{"encoder_arch": "tdnn", "model": "contrastive audio-text model", "dataset": "short read English sentences (LibriTTS-R)", "train_examples": 26041, "n_mels": 80, "hop_length": 160, "input": "mfcc", "spec_augment": true, "win_length": 512, "tokenizer": "char", "vocab_size": 32, "loss": "softmax", "embed_dim": 384, "encoder_norm": "layernorm", "encoder_activation": "relu", "encoder_depths": [9], "encoder_kernel_size": 5, "encoder_stem": "single", "encoder_widths": [256], "text_encoder_causal": false, "text_encoder_width": 256, "text_encoder_layers": 6, "text_encoder_norm": "layernorm", "text_encoder_norm_position": "pre", "text_encoder_activation": "gelu", "text_encoder_mlp_ratio": 2, "text_encoder_head_dim": 64, "text_encoder_fused_qkv": false, "text_encoder_bias": "all", "text_encoder_qk_norm": false, "text_encoder_parallel_block": false, "text_encoder_inner_norm": true, "text_encoder_positions": "sincos", "init": "torch_default", "residual_init": "none", "optimizer": "soap", "beta2": 0.95, "lr": 0.0015, "beta1": 0.95, "shampoo_beta": 0.95, "eps": 1e-08, "precondition_frequency": 25, "max_precond_dim": 1536, "one_sided": true, "adamw_lr_other_params": 0.0018, "steps": 7600, "batch_size": 512, "epochs": 149.4, "lr_schedule": "wsd", "decay_fraction": 0.4, "final_lr_fraction": 0, "warmup_steps": 1520, "weight_decay": 0.1, "adamw_weight_decay_other_params": 0.01}
Rows from block 3 of the text encoder, named by matrix and row number. Rows with one number belong to one attention dimension. Each number is 128 + 32 x the weight over its row's rms, rounded and kept within 0 to 255. All counts start at 0. Numbers have three digits each. After the name is the row's rms in percent of the matrix's.
# q: attention query (text_encoder.blocks.3.attn.q.weight, 256x256), inputs 86-128
# k: attention key (text_encoder.blocks.3.attn.k.weight, 256x256), inputs 86-128
q.79 114:109097083108090128132153134102104150120127148119142119162129149093149064102114135149135099109147099118102101148142144127134101118
q.80 102:096119101183125140138092090110154140155112158143105113070109099133132090111170193168163093122095150112132083099136097138108202121
q.81 102:160139113141116144137133127142125108162147069093130098167124092116072121186178175078129138117094227096163112133133111095135113149
q.82 116:079139101108123156120099086109079158174135076135149129178091169167104101111110138095067128126126193155083116193073089115141119111
q.83 101:129147126085137112102149133093079115136108120149090115068092121154083139116211091105182121089161174118123145184098107154114063083
q.84 094:108119134161091134166101154150114096156031127156128163074108122127098141150112133105160106114152159113119161177134066088184036086
q.85 092:133100148096061125098141139091100114138128181136103160142117116138096113054085181107166109070093164117110108158134069143083115130
q.86 105:121086124126103086143130083100161067126121157173152144119134096155123145142187177121136100164142170104143119109136107142114075148
q.87 103:097088094101077156155113098106192131152125126061149044068135129174133155138086149155143100081090067126195145140153153088149144179
q.88 118:143102143096113126092091141169154162129124131139140061154130111097131149077099154124127189100140100110135171106127112163159132123
q.89 103:145128118086118097141106113141198153216127143120087137170090073181135104095110171118114131094144154100153097109178135133104134180
q.90 101:113140113164115129144125151132104106141122179185094143073171101095159123095174170125154086118101139135107051175155092125150094099
q.91 106:159125151096150120122114165164147144094107191146158147162132147108075158164091094095145129146099098090066131099184129079147156122
q.92 099:117136113130137092159123099118137153150168152151103175186108122140127133112129146145148112141130111119119179147145167150121094125
q.93 102:059152108166100158166067158144139157225047106123128111068107113114138135187156122156142115104132167110178091162134097139149088121
q.94 088:121154083102149132194152145093112081133143155087123149121157062197161151135149159135103059185137167146124134170161113120104108129
q.95 082:116165104159134162125123125130123093131050096134097139121126136205115109206165073130165170116181188111115158137121125049118115159
q.96 118:102140092152093189164075073122115149129129146103141166116136137195155098114116106140136075169165072131128175108116190167130145147
q.97 118:136175111082117142141157171132156141159094084154112171178146099077166155092087142163143176134150102101146220122162131133170110144
q.98 092:131181165151129072139112092186145142172088187165121129055176107112151107167092131149153098136138083132116057135170068158189079104
q.99 087:113110143146138163082147094164179144167098099156133121153118097159095114106166180128135195141108091154117082101108102164135135124
q.100 101:182145116105124074131090173109110098174093055121083141192092101079166126087103153147097180174150126098171202099156092197092192165
q.101 101:124149142118163139130149204219177145111097145124161142133133080147110142159139079121102153127108098072148124086137111105161124101
q.102 107:140108141142137162126152068136147094128119163145113079087122089177181105090173192144099143136051077153102125096155149159100161152
q.103 098:067136098143111125134081117075134156161101144129074148047139145110068110193116111154159151075148117105146130164141088184150096137
q.104 089:109065113126153157114122126152134138197082203140145135110111108095084101085136152105127114101075134164083104163120109079126041085
q.105 107:196088143152140089117122164128143083135109144183166159154106113119114146147088080129141110179156037112133176084125179136161135107
q.106 096:191082181125146163083151107178149127094129145164169137158119149082117075097149091136195130156099064178126065120128082113129143082
q.107 103:179144137157179092136075150122138149160118070127148127188145064075083131124114207111117154197064210062155143109176117166096081156
q.108 105:121142139132129096118061068119095085106187139120117218161122155099145135149098088138140108137170150088121198183103116109068080108
q.109 096:168158139120125114127148161142123102090171125129152137170112100109164113113115107144043131134060124126155129073141130167120182103
q.110 113:078169092148104188145134075060122167124105115097122082111105161136158054054130122189117080120158076159104120166105151134114123134
q.111 090:192173144139106156108157146090087110116171088138150140161098132177136171098126079093079117159137131134061160133130199110111058096
q.112 099:132149114167109144112115099084120115151108070084124134112077121194105099168169086099183153096176180122132109130092157124001099136
q.113 126:124137159095171145119187165127162086093108136187110118118138112087138161125142163126147119148104113097126155091151123121138166186
q.114 115:125130172126123095138134116211155188154123140154112117112108112132123144131056194111146160126097134154144142116108116146214166110
q.115 092:149139119083092129153117114126065127105173100119139123143150128138143101108146115180080092101140135168174142188127103126087069126
q.116 096:122110174190105133103091123169102099079106154157160175129129165032169062162096123126161095131148157106119183092145114143108175120
q.117 128:105111142113088134122122142115082136162128138142088110140076149155134098115147129116117132105173185133084150219085140142104099134
q.118 108:109143112126082149150110094116101157151114134101116079096093134119135109142179173119149109094067194146107118144134094173135116142
q.119 123:132092106053100135103159158101155107097151150127121093175147134108145146108055144128060186131125063127125171117173164110133189182
q.120 092:139168174117156126132112119087127116148129097091120163161097115117129124091041162069149127123131049143134150115114152157108144153
q.121 106:117115174085112097060121140104111030062123154081136180163154118120080138104113102077099123204179101109109198137092161073095152163
q.122 093:166110202089108108075104134152082114097144088087143092164150183072105124081107119139082100146096123192108089162116100186142162108
q.123 129:117110091131139120143140130141147158141079217139137154157143130095140148073037162166109092180117002115132119147155169132176126103
q.124 103:190131136166159100123145129150122100146123098113084073108169073088130112095174152110172101134138175126136203101145140160186136135
q.125 145:091115148085135117143140172139156061143062113152139145132150092140118170166129144058139183148109147076137105118159121053142158190
q.126 103:161111139177121146155102094114110118132122133155140157178162080140099133119101179123139107138111155128149111071188125145133109174
q.127 117:080172087142102146122120096083146142108101151121093169092128136180100105144127131173095089167190076150154174145094157113090074173
q.128 087:084116076132080114122110079097086083165164124106136165097076147205091153124120063128134060193097161132085103171119131159154137149
q.129 089:162183128134120094144175148137150157096128081163060100099128099068194109081117139151128145122124058129109053123140073109116099139
q.130 098:091102076140112163184173131125097099139178128101073138077125165163154099170124158134104104070150155164122135161122139096097127112
q.131 095:140164132135125137111085132152112136124127088173195173175112140144084149081125099165104106161162089163088170086103168146158122079
q.132 085:147109099125087117212103149162143094181134132125135067128112163159148138138038103153115165119092081127121209127140108168149151170
q.133 093:096037101107118087086061095116064070145148125142167153085117119090087120109064102113164063153132197117147110128123077138057140134
q.134 111:161095092108127186191104165123137105204096148123108064125119116136143115129199139207115141092174117112175161123098099152098102085
q.135 112:069159081202083114132095129108130104124119191183176144078139150098153082103097135169141102127157105132078166117117080106115119085
q.136 090:034139109138108138168150092185140122144069167148118149099127125110193153177054159185073141088145146162088156139140125105091147158
q.137 104:084149135175134129114128095106107127112129088122189140136106143091134092106176149137060131143157198167067116181108093151109064111
q.138 123:116088144119140146145162118135176143139110137142174154168179101063135186125091100105153144112058125125102102096176151126098181133
q.139 098:108122116126148186130129116052097175141116109092176153148089159161098089061153104125123098126191119152064170108105178172118139131
q.140 085:112129116153134224140116093099124108187192149120208150186130140156132082127103142096177136097090121144080115094121199105163162170
q.141 107:157173088127080128162039074097110136126167106111172110074115174123067095038152133184096063197156108116102183164085138143118125136
q.142 081:168149124130145133131126135141123208127129108114131144148114146133139102092103101143120142145159095174069119179115134122119141092
q.143 079:153124171118128142123168174151152160070178144098056103029078150106076117141112127096125099149172129102083138149146060096126171099
q.144 086:082102127086080102148105152107133132110123184132043106113114115105112083093128130112185194153125163058185135135116106155084107148
q.145 101:172074156138207149117167182123118161146138095141024123168186086152049117186147153070210177090099184117175139072149141114145129133
q.146 117:130162136131165119103175155111140182108106115120095191129165118086160165116105116060113162144090152115128111129169161118143143133
q.147 106:136139146159109146135102113125158100118085166116193134113141114164051094092047159130169145096115074080109130085118132117177146152
q.148 078:097205129075124115109121099143139149103178135090158100158106151175150148151137110059071150151156148122081154096128181070189125071
q.149 097:111099043045082132224077107138119117188126098103100043125098156188111117142127119167124135142160139125134202103086169138155105119
q.150 101:173150178171110161083106161119065134132136092146101109151119140097137154048141173131077087149134095184136128161092121187159093148
q.151 099:199094118073166142098141142118134161161134090097151084168141086139110177150179077114111130183074126105199139129150172111094131149
q.152 099:159162105085111152190151127121123158105074124143167107177112133084179078099131134172087086121152146113115124145162167113108118112
q.153 086:148129151179125140125104112155138069177121161111167113148109161140129126098051111134116092157107122196138110137143111181162143123
q.154 122:161179153072120096129177166169103120118166103076112149145065119157107167121172119098090108121164147102144135163102112117110093126
q.155 091:141120116113113090109119142153117079124100137148194153096132151086124187181102079105145137171095148131156096158181097100165154163
q.156 096:179102164116127133162162178166180147100141136163122124143147093083154177098138133168085154149103030121165127129159138133122134156
q.157 084:098128086127158149169150097138103154155143135115118127135165137109156121171139163078113133122095150132124170171127141104148136160
q.158 083:115104068135114159145101098136151118144147164172070103150128142156152083156171107222126115103062165125157090147124093117084110130
q.159 101:117076057115103125136051131078079070147109119115126162140125137169118104069103143128148127145118198119112204122129168135157154137
q.160 099:163111122033122122131195157134136107066149111136086125087171136114084147146103117083117180132090048108142106125154144137158164125
q.161 075:081109093135123128115115143147141110105129119132171122095150166130075105162191125183084090156111167126109144155117070062127120129
q.162 108:135121161161120098124155167146145101102076108145105158100123124063076176084098109118116104164080053126152053151147137088170112104
q.163 095:120121126111131169139170213196156146185168120135030115127127105117138157148162096117155188122113160104144149154115113115108153128
q.164 083:094183196193138139079202141145098095095110127116106140134075138093103127125132157110106100111092076097143068144096091103187146139
q.165 100:090194182159181095118178131143113138109123115170153158117164114136170121118138093107181131080111109150067065158141093123121164121
q.166 110:136097159097130131159136140157173119119088101157120112113170151114168157134050166156150141112081064125135181127170141127131131132
q.167 097:143151199110126149130125142137137122124120156091152113158159098147122147172085119091128168149085114121165094151158141131156132155
q.168 091:096146152122184168145159109099176175110111189140180092117202130132170114067106142146157103132109024139127094154175145152163145093
q.169 088:176163168109157128122143196157136129115115114177152113172129103151152169072159095103178182181097163151159128120146090134127130159
q.170 116:168142133082169126160164147140146176114170074187118170114198112110201160160114117173166189120094142156161132121160105129108152114
q.171 109:112163174166084149129141168119084124126143167106126083110024139117126143138145118127083066145167107104104117124068144139146140138
q.172 103:133112162113124134078167137098094126095127159124066111065105169139108126167166104091106113133142114131106137165103100114152177104
q.173 093:144078136131121172153134141169119091134205189058119185163128127135065155161067176120141150117034156107121156113127129124092133128
q.174 106:147152169103098058111129171241123116107107092177126156140130107053142198168156089111145183112117140153095114103124039122120067059
q.175 107:125173151095160125126164120123132146103089081154119148130200094071168100103118189065145175117072129134096080086189211120142147206
q.176 083:182141146110144144100110100093084129146114078092151117187115124085170164084132129116107132142158170142100118201128147095153073136
q.177 097:132217168112117081094209143139113099061110135185126129097118077117119131104178127063136127200118138050081147131157122060108129128
q.178 094:079138147131180097131195153076141152109151143158166075114138086134143094159241087072125167081148209048109142132159081048119131093
q.179 094:105127196098123138093152165101093185115139113103129150156067124178130148154130100068146099133183117136128116107107147067130135039
q.180 109:147118105112116133168027048100093113160093107112196117128144168164147089127106134147118111130124142201100231116096151183121117176
q.181 084:182097148055114075132085123180167106126161157125107131135101120144090117079123122127135161175095177120145128159142084125105160158
q.182 099:109137107150178137132089064158125101180145128135157157093096159174109096168102098145185121123151130174108102130125167118130125128
q.183 079:157171144095149195179079118118128112181128077105211089141176125150113161145112196135086197119121176095092137120141140120080148144
q.184 095:172127106154121110161093124138131090122075101154176133165132088083147137126122072153113087154123143150123127119155148100108116106
q.185 095:090124057188120115155123098121134070119084106144099169034125142126098053132115157135075062160181165085061138159103143128128135152
q.186 086:114070085077127147132105116117171168172155148071109145159091149203185112174166064173109138128162185174106138168110123140130112054
q.187 088:124124134153118111136118162148124137117106105121183118168136109088092126133150106054168136143120184130147091097153072079146150137
q.188 106:148087147104118146055139148141147136112101109094190120177141113116120177192112107006129126086094064106158064148185112080158131170
q.189 087:067129103114116078194116101160141047123060154200142136124178159179110157114115111155119122098148137126146196159134099105074101152
q.190 097:134116141133137128093145107160143153131167193111160183077143108082135166067133094136133077208101134134109093129151134175171153108
q.191 125:159141106109138146093106104142058128100118083169094165146103174136114114110144088129096046196206165163107169151076138143110140145
q.192 082:099152089188144095173214149099156116160079103171093089138144094100091040157095203152118124110158160103102142134107116089164155117
q.193 080:143113161059164098102159133195115157128097143137129120100126170147157184177100093093144154106122145128106073103150109086141188126
q.194 089:124157080174120098120167149096151053153107119183151101107154090125191085100104183146120124125102050143106136068158109094196147197
q.195 106:144144120123117118122085161117120109120105118168085184112187122083145135169155092140126120115152134095148130178145073093121092065
q.196 102:123095158197157116124126154119137152083155149153139139113114097082133196156097145158151108080130103067129079131135080094144192134
q.197 102:087104106113103112161131120065135128128143190131049106132133185105109128143124111189128096085169055104126132185116104147105115082
q.198 102:132088090155097103068120140092113046106121124098128075112180134121186125060134109147050110101145105144044115114146090120089147170
q.199 121:182152151193157088103132138122154104112129137165137175140141107109105138083150182129166089171115097106132117089145152119142106148
q.200 078:149148169167172098168125127104192089100095136115138106148085126072074066163197157122137130094117112114197125104154096126131091148
q.201 089:184143140144131155111066111179112100059121077079059109130123112133132110124139088137186089111094145156133135115117100142117148110
q.202 097:097134196158169099075147067160129129143085127126131091074106098098053118053127164139117106164150101150079150095117147134179101091
q.203 103:137136139156127151160097079144140109164113144160158065111169122115118143141166139166084125082100169127135057121108069146130076109
q.204 094:075124087139124098147106103151104169184080095142136111175164145114072163076070187146101185149128095151146130168123066060173177097
q.205 088:156103164127121127086155100166139109101139114113152144131160128148165139145146112061187102105067188174125058099141179128114148160
q.206 094:124134122098158164116169135094159120148168145096065148090135073187147198145126137173139152095076102100175101125099150156089121134
q.207 092:140112112115107128162108121157133143120126078124141118136110136137096066143094126126080140151107104101146174079117181092138124195
q.208 092:124199130144166082126146116111137149110118108157139166092105098153077130112087179155119183121116107117136135085115152112173126117
k.79 111:146165101086109129134126085038148180142177135117109075133094141080129118138123131099080137126176152121148131128170145105175153168
k.80 105:096081142157092171125164162097152080150122166124121116083071115168164128143130176140167161090153121094142157152147187159104158182
k.81 096:118114134161108157215131106086167100102124122148197140091128121144136113090143125142178110071143115143143090097161136125092113114
k.82 115:085164102139114111167105112121142142119068121098111123111117166155103082087106144158144160066187127166121150137125114130095106070
k.83 104:154182114141088161138145103084103135126112071136146066137127105170069067091178132057182162065101154133150095109116130148123140102
k.84 103:121141206096133196154153135153149059127147135126174084080106160157103113162157052090142109124079144088149140083151138155153127143
k.85 101:094130140100142174187128106056115147102134141133155133135152140101116085112132154100097149096168137114145134103168207116095134114
k.86 099:110132107109145136133138160122165094131175205165147122105144104136120109188196150091144177117057105052139112108162127092143120143
k.87 094:103115109128138157115156182121119090153135158124165172101081112197158140199161094111132105122116171104097142085129124144119139151
k.88 131:129142140138108140122135167162200119174092110166074116191116149155135105103155108124164206134163127110118210133099099144083107113
k.89 112:166160107120171179127109165077079086178092180140183149149154093130120123133145147095108086119165083131130134148152149139128097171
k.90 095:099099127096100117141216111095102113138148113175132125131071066120128084136086082086116112134129175160139079126141156121123165157
k.91 093:146039068125169098162125149158126178145159121070104129131164217115133186161117101123091128188109113128133131169093158107116178147
k.92 093:101102149152132088117131110135090124088122120149217156089136169131119127218176106131117129152152175174057125142080134099149096114
k.93 108:104155161134132163127153137114148040112135134099162098102086142176090078117146120097168109142089116142145135106145101178177117143
k.94 096:117106121141125094126160123070075123098174154088129125125101106111158126125095142141130113138083127121101065121168161099160144119
k.95 089:167152152126136139127069106123102166110129123108109099149124219126111136175160106140151093167103084122141134158122085113160162089
k.96 118:160104125135094092112114153131115200112124086117093100147111122079145146181131131155103182114084149101122119225140018079190130099
k.97 106:153134172157130107162104138124159059119126170147181180078070130135120131155140118139106114179119081091042154125131122148197090054
k.98 086:100147123152112076136109168203075149065119069118124134044144135154125223167135112164144170111078164089139169163089105167176112119
k.99 086:125126156125139108205112176079140131165117134161183122084092092122078128056151143143141159113145118119135134144157099077100091152
k.100 103:137133131157128135108097125121141057146127121168132150125193067079129139181066167153118142132103090114073135150091113141114118125
k.101 095:202057105129123116104152143170147092174055092090105102195115178157117129134121127152122163192127106140101140132099133193138120153
k.102 104:073078119156118124177100179096155166159119160167162172151129076104169118164147157105176132121112115090148144133175119075111140161
k.103 095:089169117138127165133141134042142150109163089041079069154144147076137115204134107076114137123115165093144167137114124131163149137
k.104 085:058122148098108180149086119119107146080057134110150120100094163140096070068146107087134105141102137123170119106078099126172133124
k.105 099:149124161148101148057143107076159093126125142125087129049141079131071175133128120100106162149141126107098134128098112133150148131
k.106 100:116094162183082100143104166165118150127087170207101152140098119163098184071115133103177211121142124099178150134116091103092097184
k.107 092:138122142115166101133208096066105045089154127137144142105167127154211132145130177141079130097094119109116133112114181170088074177
k.108 102:116168123154117114142159096115166114106128116123099105103134204165091119221130117081173162146172117075161129149046164095124080104
k.109 087:170078101117108103074101120120199141146083113165150105111163100129139128129085207179144139119142126153065132145152142134122081147
k.110 111:080187099144125068205092111109129164127104103154145121114065089116141155121134092087110119098114169094142128088196088048146121126
k.111 094:217116070102165115185152093076130173128173153105133088180151153137101100133148178142054112139080121130120124105166174102191118090
k.112 101:168123184123143151079141118127076182119145151108111087132127148071109091107115184147176098048094105183138065102153126136141164122
k.113 117:112122163145112108108147131166118084163123149171164155134163062166127189064078117115145121149091127155085105138109121162108120169
k.114 130:075127132143097157154121171199160125113086126120172142093142202201149118121148102161180157103150136130125174155053106140095113134
k.115 089:179145143128130148116108151143092122095152126132147141110131117088131115173137085142114105108084143195095094122156114085146099120
k.116 093:117072115111155085143084143190141172106151173167103128102136199103100151130110121158141113164071076105180129170152101133108130085
k.117 105:126178148119096145161102083084126150111097128149092127174087223129123050155105111094134144116154157147117153108114148143118118104
k.118 098:075117183122121124157104182165139087107142151108215085080099100165150096132167113130161104058125137086167121119171124180096122143
k.119 118:126130089139195084134046138134126117129117150145156175149180126130098139129131096130065124165113128122079135105128132118143109072
k.120 095:121196203092189123131136128111132123120129097124156149118215101121153189104138130096112131104117163112150123134140131090089143142
k.121 108:114155114112174103101131079072092135077176123111104149076179077093087137135154129140072134120119118123119127113154202047139113132
k.122 098:069057111123148126124159123066135186075137162133100133178116146034131108095078121104096127136115174156158109125121176103116157155
k.123 120:087216073125130140158159158098121123080136109159112188099105088142201134166139122123045177185139177104113148107113170099197166176
k.124 109:162107169112113128105112149137143107164111119177123128143120101198233156108178083123141124123095124122142102109143138114110085190
k.125 127:116065120097145152142118096111138162159148145045131120141165195080128167141115146140118073165093090129104130174122156187119168107
k.126 093:106049138095179095191091118192087152149139126116145142132174097134108178192188156168079148146064113160152135150143098109158105117
k.127 112:157209110120108139146125143117087114155135149143126113142171078172129094143154137101093122140117113111101131136124130084167147149
k.128 088:144143128139125165087155138106072104186112093136159077128137103096154142090127156151140114077108150099124085136179101120122140176
k.129 095:101126151142137128126069099143100113126085131109093167133139118103135142147051104133095195154039056139156124101121099162123107122
k.130 107:092136138153153135180057098149146120184134133216103123117148095062173135087070170185102138140115096133136167090191112155132104161
k.131 086:136078135132107129124123144136157192190110103105116100167088127187137148123148119090136150097059209116187069114163124099090100179
k.132 084:122168172101139111089143106183048150143194133154192132098126099135109184105156121072130096151113188135109115152158152120109065091
k.133 092:092147117096116106131133117181150169173164160117092123159142107137143178080090171137198073122145156149127113134182102134153132120
k.134 113:118143095091184129159154114113147196155114137144145134131139119106091168176149105137114124182181123067177183142169192150175121098
k.135 119:092040112157186097097067125130135145162138143156138115092110069094166195164119141164118131134119158115156105172144086086139106113
k.136 088:110099154055160139104109109142114056104130176171108117131143156125109165132057128121092215163167140162137135134099163131100116103
k.137 105:135084123138117151128097173146108134121127175103088136175162145035132135121118117187106097154146103132165174157148101163120089098
k.138 116:142065158083144117070140124156100105070138132081128099091129151124156147111137036096142091154149137098102086136098115111094158094
k.139 101:108105052188138117132117120076132142203132061172118159165155127091164136117153138114099116176135154091116111116138130124116086181
k.140 082:131139142104127144119081121097104124127098103155135133123123123068170148143087131127121083171119120087054101119126124112149095094
k.141 112:163136120154130124141169156087112176127145054166144157113074066138163172126127181171068093145118148091103087132160153100115114171
k.142 084:152083058108144062106063124131135127129096136176078185113170136128075142141173157163086121164103142116134139112110127073116062106
k.143 085:137138132140154162193093132135145128104170141162144131135111103143096105206138156096133191069075194073142168113160075113166135115
k.144 088:118124105172193102146135075100178162077133117102196156118101150135094098178122112132135121120138119155080150139096211132160148135
k.145 114:116116184098171130135166141135127159099099142091110095120171150144116095160118066112088100159148084154142122111111111129179147124
k.146 113:123104150150128131105144164107118119075098142140148116145102125180148078114121132096169172083165135106149129117108121111099176138
k.147 122:156141104154161123096108142138086126129191091105141132119104129139148146188099085094122103087079142116098049157106098089105158189
k.148 076:129047185147093152093172099133137127160150166176178136164076093138100099068148168134114144107081172104137200118151129135098115135
k.149 094:092170061134140130165146126172191113171141132199168156150095106124141131102162184131119141128105137102157095096168166122134118187
k.150 097:125169116154078100173157123104153170134091109141087159134146132100111128161149174141160143108104120121155157089143144147110091143
k.151 100:134174169140105177130203131131118059110114153117118099118128131140170116111140110094149111133125130161120178122112124164109137135
k.152 103:100111070147115130173126171128124100129120142120108156117061165130153102163152108172141155098176101070144117154078141113090133116
k.153 086:153147133116127122109086106126065104188144083145111142163174100103144180096137168144174098159062131135150150150183057141076073138
k.154 121:150157164102089118173112086125126134192076124156140133131161153157088107111086153155145152115117107158146201111155147226137080113
k.155 091:165193131089162035140167145129116119117151088105146084091138130073114148156197077123122107109164137092103108167144104055155075091
k.156 087:096113132140100157136169148114085115070185121127164148179084174159099132147102108091101177110174129094094169096123200109101156149
k.157 088:105137124121102132109152177172156145046123172111159105190080129115129081085130091146132119085122056122138208088109108131121141096
k.158 085:126178172120116093101147155131103116065137140161129122147108138175159160146147095145129134119188121112117088123090113115133157107
k.159 107:149090141150108068150148175159107213167154119153131112148105111140214111118194149134166103090124179122149116117196133136152115145
k.160 091:113053153096107207153123142156086090152180148106201153129109123141084144077112120109142095120132120135117167080169142196126136180
k.161 074:135079096152172091164049123144157167119119160128139118115130133124187096153069141153110127138121109169175074155119129162169157113
k.162 102:126123158170128125108149089169114114103162147120137093114111086115158156162145124104180167086117196114180113110164120148148130129
k.163 099:105114133124109130162157120129146136154092151128146089120127066115153131123144135118104164114082100109208147087188140171179159119
k.164 080:132088150131084134145095112112120137143112137110116130129090192122122059167125149128168149091180122146108141135082132171130102109
k.165 098:166118113157117043083094123101145102087118131081081114089186146040121124147133076137115131126102114147110110151093068107154118121
k.166 111:084156187126080128069196163139096145067205144117141145138094140153151134127117089073168159077190188115133105147082106068060136135
k.167 092:109106122103123109137172122119086112094182144144196124108134112143081142059158073139152096081106110106081126109151161174079122133
k.168 091:101118093158123096123126152071117159058146134100110153169117146094114140191106135166145144088124123127156152131113130070100177148
k.169 092:066116117159146142161157113073176148113154151098125152099143127151128149149162097090130133178106106135084108156144154115158132129
k.170 098:109096141124104158095109113119134103097147215117176137093150112129133147097086081096113180120135108139169158114108120141160190114
k.171 097:128176108117093189176109099140160123204126105130141148146130133113107129146097134159153138084143118094107137120126175217152095100
k.172 104:106130083135075162172139132143176083128132198202117124065133166115152066113131135131113107147121110149119167065177109145170114149
k.173 088:139147224097160162090137195135079129109155108113195123101133124195156167088150068110160118127166147123095154134147131156116156140
k.174 107:177121154132160073116056094160153110111085131069156154125153137151053213127086087142122144143115121174106123149087115131111114114
k.175 104:108108173175094156096110142165092155052133115125173141096138166140115087144089125082121139078122098152091119099057146141128192132
k.176 085:137120155109115130105133178123108091154078169144097103168129120093153143135124157146152176111137090139172196146164131137134096105
k.177 087:154115120221107093084105095099132086160109181141091134067143122108132154149101128112112137093064146177148156121095102104165138121
k.178 097:114102070124139168136132111079166100113173200105097107183137150105117092132130095112098150122164063090162188151083144136163167092
k.179 087:127149120122123138181105108103180069177118093153068106159109112153114100157122152111161185091100159083147115131146064088136105165
k.180 097:121164127121105100081138134139107168119107100152110180143155106138168160123141148109078131195138163174054135134114103101079143171
k.181 078:146118102120136133128161133057107172135221097152148216129162105122106211102115136141101082148135156158059181094169132107157128103
k.182 098:140136122125115164056160156110119120084163083120109127154144133052175138119168129125102084090163169103094145144142082028099140122
k.183 087:185145114171111160069126197147136125094104127120119160114143121149136138069085124151113112180129083135060131095073153114134166091
k.184 096:126183086087148121122170079165111133167129138147085129122114108144111187117153083080124148145152146119153037193140157085142102072
k.185 102:132070128170089169102094160146147141139122129168067136132100123074148112129090171174136122134145105111173148118134108132121151130
k.186 083:140110092098163128137126154146136129162127140152113125177163118121167134099162141151150149144137113124179130101122132076110110137
k.187 107:142156105161125146146126131125150139098097127097090158081157112107140166151102065129098123193101030150129112155144125128175099084
k.188 096:116044129155114186077159165124100062121160137140148113133114185187104086110166126119213133126147134076083165166090080124095112085
k.189 090:122102114111126083107179121143146182157137139157107144136098144127107138107134135150106140182171179131165137176164137068130116138
k.190 081:180106095129119152130154140120113166074171087039114089201136091108131154149126145146138108112075147161145114104089148105156167161
k.191 113:128120095154074159126138097072139128164094141169075110116101108118119105110178169137109153113148149114184145116124134106177110119
k.192 086:157124081182086106156078127088123171183122142123142165136176153160102109142151124163122133206115132157128145147111125153108110122
k.193 079:118197118154175129149107129143167097110090136119200142071180132111076122104079157162071157124152069141099092145141106147151148176
k.194 091:162133122098134064143109145117130143166117109130071167150174131195135134151185142147085138162108127125101154200138131104091082172
k.195 105:117164147071116144197169126101142149157110121151177131161134109174096099154079096083179161109118154111156119071142159193131067163
k.196 097:162133160170181116143122142158115106097124065132170126149160150091097070173112116125135123124101119114104192057113116104145098071
k.197 107:143215134123118153141145131122127062104126083096083150126182114160098114108135104151128127109083094138131107026160151140143141125
k.198 099:142068062145198165126132123067094090155122110157133073117125101170152165112142192113120143112112116114142139120168143138096082181
k.199 117:154112093129131092130135165134173124094101115133111187126150098134114163122124102151143159106131141116080208076129122196132076106
k.200 087:123127110140118101144163201093114158080135093093167209170152097155094093101148141123105171195115183135105135110118132194111091136
k.201 094:104176161127083162194117036103139128106155107134168058152061127158100093111109149082121168095111190116131118124152125142124138107
k.202 094:123134123114098171133169165068095174152125104129114111156069122130087085100157152133062119150184151090146159134120140141098064120
k.203 101:101132135178122169162115099104129113086160110161149186169101155122121035095117156088186167061155134107099092100152106117062086168
k.204 110:107156085136125128139127108170078102168135149057106142082189150197147165144126120186070117118096073164127127137085137123133157118
k.205 095:065073211078181128109143117111188069088132185113166121155121134119159107098095133107091079121180131132115113174133113121153089100
k.206 101:155178113081182138119104088144112137089129136087120131159097172077097059091118107136141068131151114137088081132135139115127156091
k.207 090:108153126094190179146077101188127115101115159152159107153106133122152137147162113118088158116168160110098073197158100058123145072
k.208 093:185179146133144100159155185128087153149120081093151108127121157037125119122134109118170105177147119122130145173131158091133131098